{"arch": "convnext_v2", "model": "self-supervised image encoder", "dataset": "capsule endoscopy frames (Kvasir-Capsule)", "train_examples": 42238, "image_size": 32, "crop_scale_min": 0.3, "horizontal_flip": true, "color_jitter": 0.6, "method": "byol", "isotropic": false, "norm": "rmsnorm", "activation": "relu", "mlp_ratio": 6, "inner_norm": false, "drop_path": 0.15, "patch_size": [2, 2], "depths": [4, 4, 4], "widths": [96, 192, 384], "kernel_size": 7, "projector_hidden": 512, "projector_out": 256, "projector_hidden_layers": 1, "target_momentum": 0.99, "init": "torch_default", "residual_init": "none", "optimizer": "muon", "muon_scale": "original", "lr": 0.016, "momentum": 0.95, "nesterov": true, "orthogonalizer": "newton_schulz_5", "adamw_lr_other_params": 0.0012, "steps": 7000, "batch_size": 128, "epochs": 21.2, "lr_schedule": "cosine", "final_lr_fraction": 0.1, "warmup_steps": 210, "weight_decay": 0.03, "adamw_weight_decay_other_params": 0.05}
Rows from block 9 of a small self-supervised image encoder, named by matrix and row number. Rows with one number belong to one neuron. Each number is 128 + 24 x the weight over its row's rms, rounded and kept within 0 to 255. All counts start at 0. Numbers have three digits each. After the name is the row's rms in percent of the matrix's.
After each neuron's rows are labels from the 100 images, of 14976, where the neuron reaches its highest value: "responds to" is what is common among them. Only what is clearly more common there than usual is listed. The data: capsule endoscopy frames (Kvasir-Capsule). In brackets: how many of the 100, against the usual share in percent.
# fc1: MLP up (model.blocks.9.mlp.fc1.weight, 2304x384), inputs 128-191
# fc2: MLP down (model.blocks.9.mlp.fc2.weight, 384x2304, transposed), outputs 128-191

fc1.377 103:119127133169145121110088137114139161178101111150117134140114138131114173131118095140102126160107099134152127121089144157123163132136133132114116128138159133117122117109105154167171140083121130
fc2.377 108:104132082147141184164114087121173099105164122114099120166116133105158112104092118143125121153145096111131114142132139105143126132135127150157135102156137124193151132156127106130147121143129128
responds to: finding: angiectasia (32 vs 1.8)

fc1.9 125:145119124111097183133133152138102146153110098135149151164165135127162155136119142111167120156123140152207111132100110085139162089116145116140119143092157167154128092155085115063122122146152126
fc2.9 130:151112081133113106080123149145124145123180114116149087171093160122117142124134149106130148091151151153119141149121155093141134111154136109130160116150175116142160122106140055135128152145137128
responds to: finding: reduced mucosal view (29 vs 6.2)

fc1.296 165:134127131112100130103098135115101162132127114135112151138137115143163162081140136135112131117136170085116146121144102148128138127135143125113079109133110095144140150117114112061096147108090138
fc2.296 162:151134112130113132119142161203121106142150173148120121128171125109113088095100122142127131154122098109143096153120111151110141167141143154101100105161131146113154193146160132148099140130108133
responds to: finding: ileocecal valve (26 vs 8.8)

fc1.274 131:168172201150132137148194178130097181121093144095136130115109124154086155130136106126103138128129138144147141168123120148137146135108105160153103169132109148121102159149177131171119085173151111
fc2.274 124:102100149137114148139099089161115140145138110119176164120123114156138160136101124112114147145118135120126122099142097116165127090110121107132128104169143156152129101155124105104107144118110079
responds to: finding: angiectasia (26 vs 1.8)

fc1.521 097:088107121115141144151096098144149156116124150147145127151136110115099121128117134126143101139094182109172115124123137147200135127119149111126155089123124118123104088112108154147122129136158132
fc2.521 101:100148135110162110105125123133114111104120095121104160122078147160085145105124140111130107101138126119101137127131139126096133175101154113083105144132111114099136158122128140115152148102081153
responds to: finding: ileocecal valve (43 vs 8.8)

fc1.631 107:128125114140105130077116128165136140160123136133099130092147121110137148120121126110100128121127128127136153096095148149160123144164146128135133134137173138141122135120149086090081104152104091
fc2.631 106:127172093189127140121068118089176117108137102093180095136114120156099150101125094158152136112132116163135109136186157115131140101111102118152103147108093131111142107094124105112124138128128137
responds to: finding: ileocecal valve (37 vs 8.8)

fc1.729 141:132077126153167142131151136099145095135114096136104091113092133130180142169145151153128132130170157158125146145132118094129145148145110131148096075158135149134118138057110145160144130125094109
fc2.729 127:132165108132130126157148122145103107145140135088103121156085101088127181167140119091125141115137121129092137155133140118109104114097114163122148149115125114120148110150120110102144106118153150
responds to: finding: reduced mucosal view (26 vs 6.2)

fc1.509 074:156120124072130142133116138152110140110120149171121165104111134148137138099160129164118117115123149149106094105157113107112123148127087149126118117102137163132107100139117106138148081116132118
fc2.509 070:102146113125099091152105143150142106161091143099104156092125101117159130121113080124102092117120117175135109125136120120098141130159177111123128113153128153108102157145107126111125134091110121
responds to: finding: ileocecal valve (53 vs 8.8)

fc1.205 101:149121163113129131171151149178099119112157135157179145136149119123137150107117132177147160121134156174135107136127072120096116117155157138151124157145109097155110093130107141124192137159092148
fc2.205 107:107130099128148164127087166140118156122133114200110105132084139138143159142152121127114135134114138124147158154113153117126145144143123096095133118101139144122115098144111151148115128121156130
responds to: finding: angiectasia (46 vs 1.8)

fc1.83 098:115131117117121143103135125107119135104112130131136135109154131135103105099123113112128146137141176144157190150103120134139197094142132113125108112110135132083123139174105139120122119093168094
fc2.83 106:092143168118170122139117159093114125112140124121125128133129099115122104119158125142124110170100153141150124152096134174131156111120174092109121151123156154133151139140119106168139116127122063
responds to: finding: angiectasia (35 vs 1.8)

fc1.709 104:118170144108155107181120134106106153124130103148103162109130111151142121182143072085153096129146105146149126136128125133161133134187166119119119120096176183104159114151094131117144113115078131
fc2.709 105:111127085094123135157136129115097159160101135153115145096175124123130091131143161099125144121109120134151108134125139118139094165119100132143146144111143098105146117106066168143127068143121127
responds to: finding: reduced mucosal view (32 vs 6.2)

fc1.597 058:153155153121146163113116095146105126098154148126121095090151134125117163119120150114139169140186169120136176168109109147141132105133110140126141169103103107158099122140134157107184103180162096
fc2.597 068:097129119120062123145106134116098135129098141139164102136167139138096145127108119130154134131085126111117129098105131113175137136083178174120136101140131132107121131101120136142130141104145116
responds to: finding: angiectasia (39 vs 1.8)

fc1.212 094:119161110107134127141137144110115177100144120070141114178154101125154141126151119089112146102127105083145114139112056097165080174103127114168118114092168118153087143112130132154126148150120141
fc2.212 105:124151129109132141096151131137078145118153165165152065141120162133109128125152121062160120159101083081120089085142127171141125125122094099070094152126167111106161122131139141142137144151121113
responds to: finding: angiectasia (27 vs 1.8)

fc1.93 124:148100127143140073113108165120162141139136132150111108135099153111146123155130123128111106118138170138150163121107084112157146127105131111128114127139171150100120117155087144139119109120113124
fc2.93 119:140123131135168143137166111115153154136192096151119141133076131094144113181140152161121093120110103115152129140140158132140156127122142099114127165112115147112141076122121172110116099146135172
responds to: finding: reduced mucosal view (52 vs 6.2)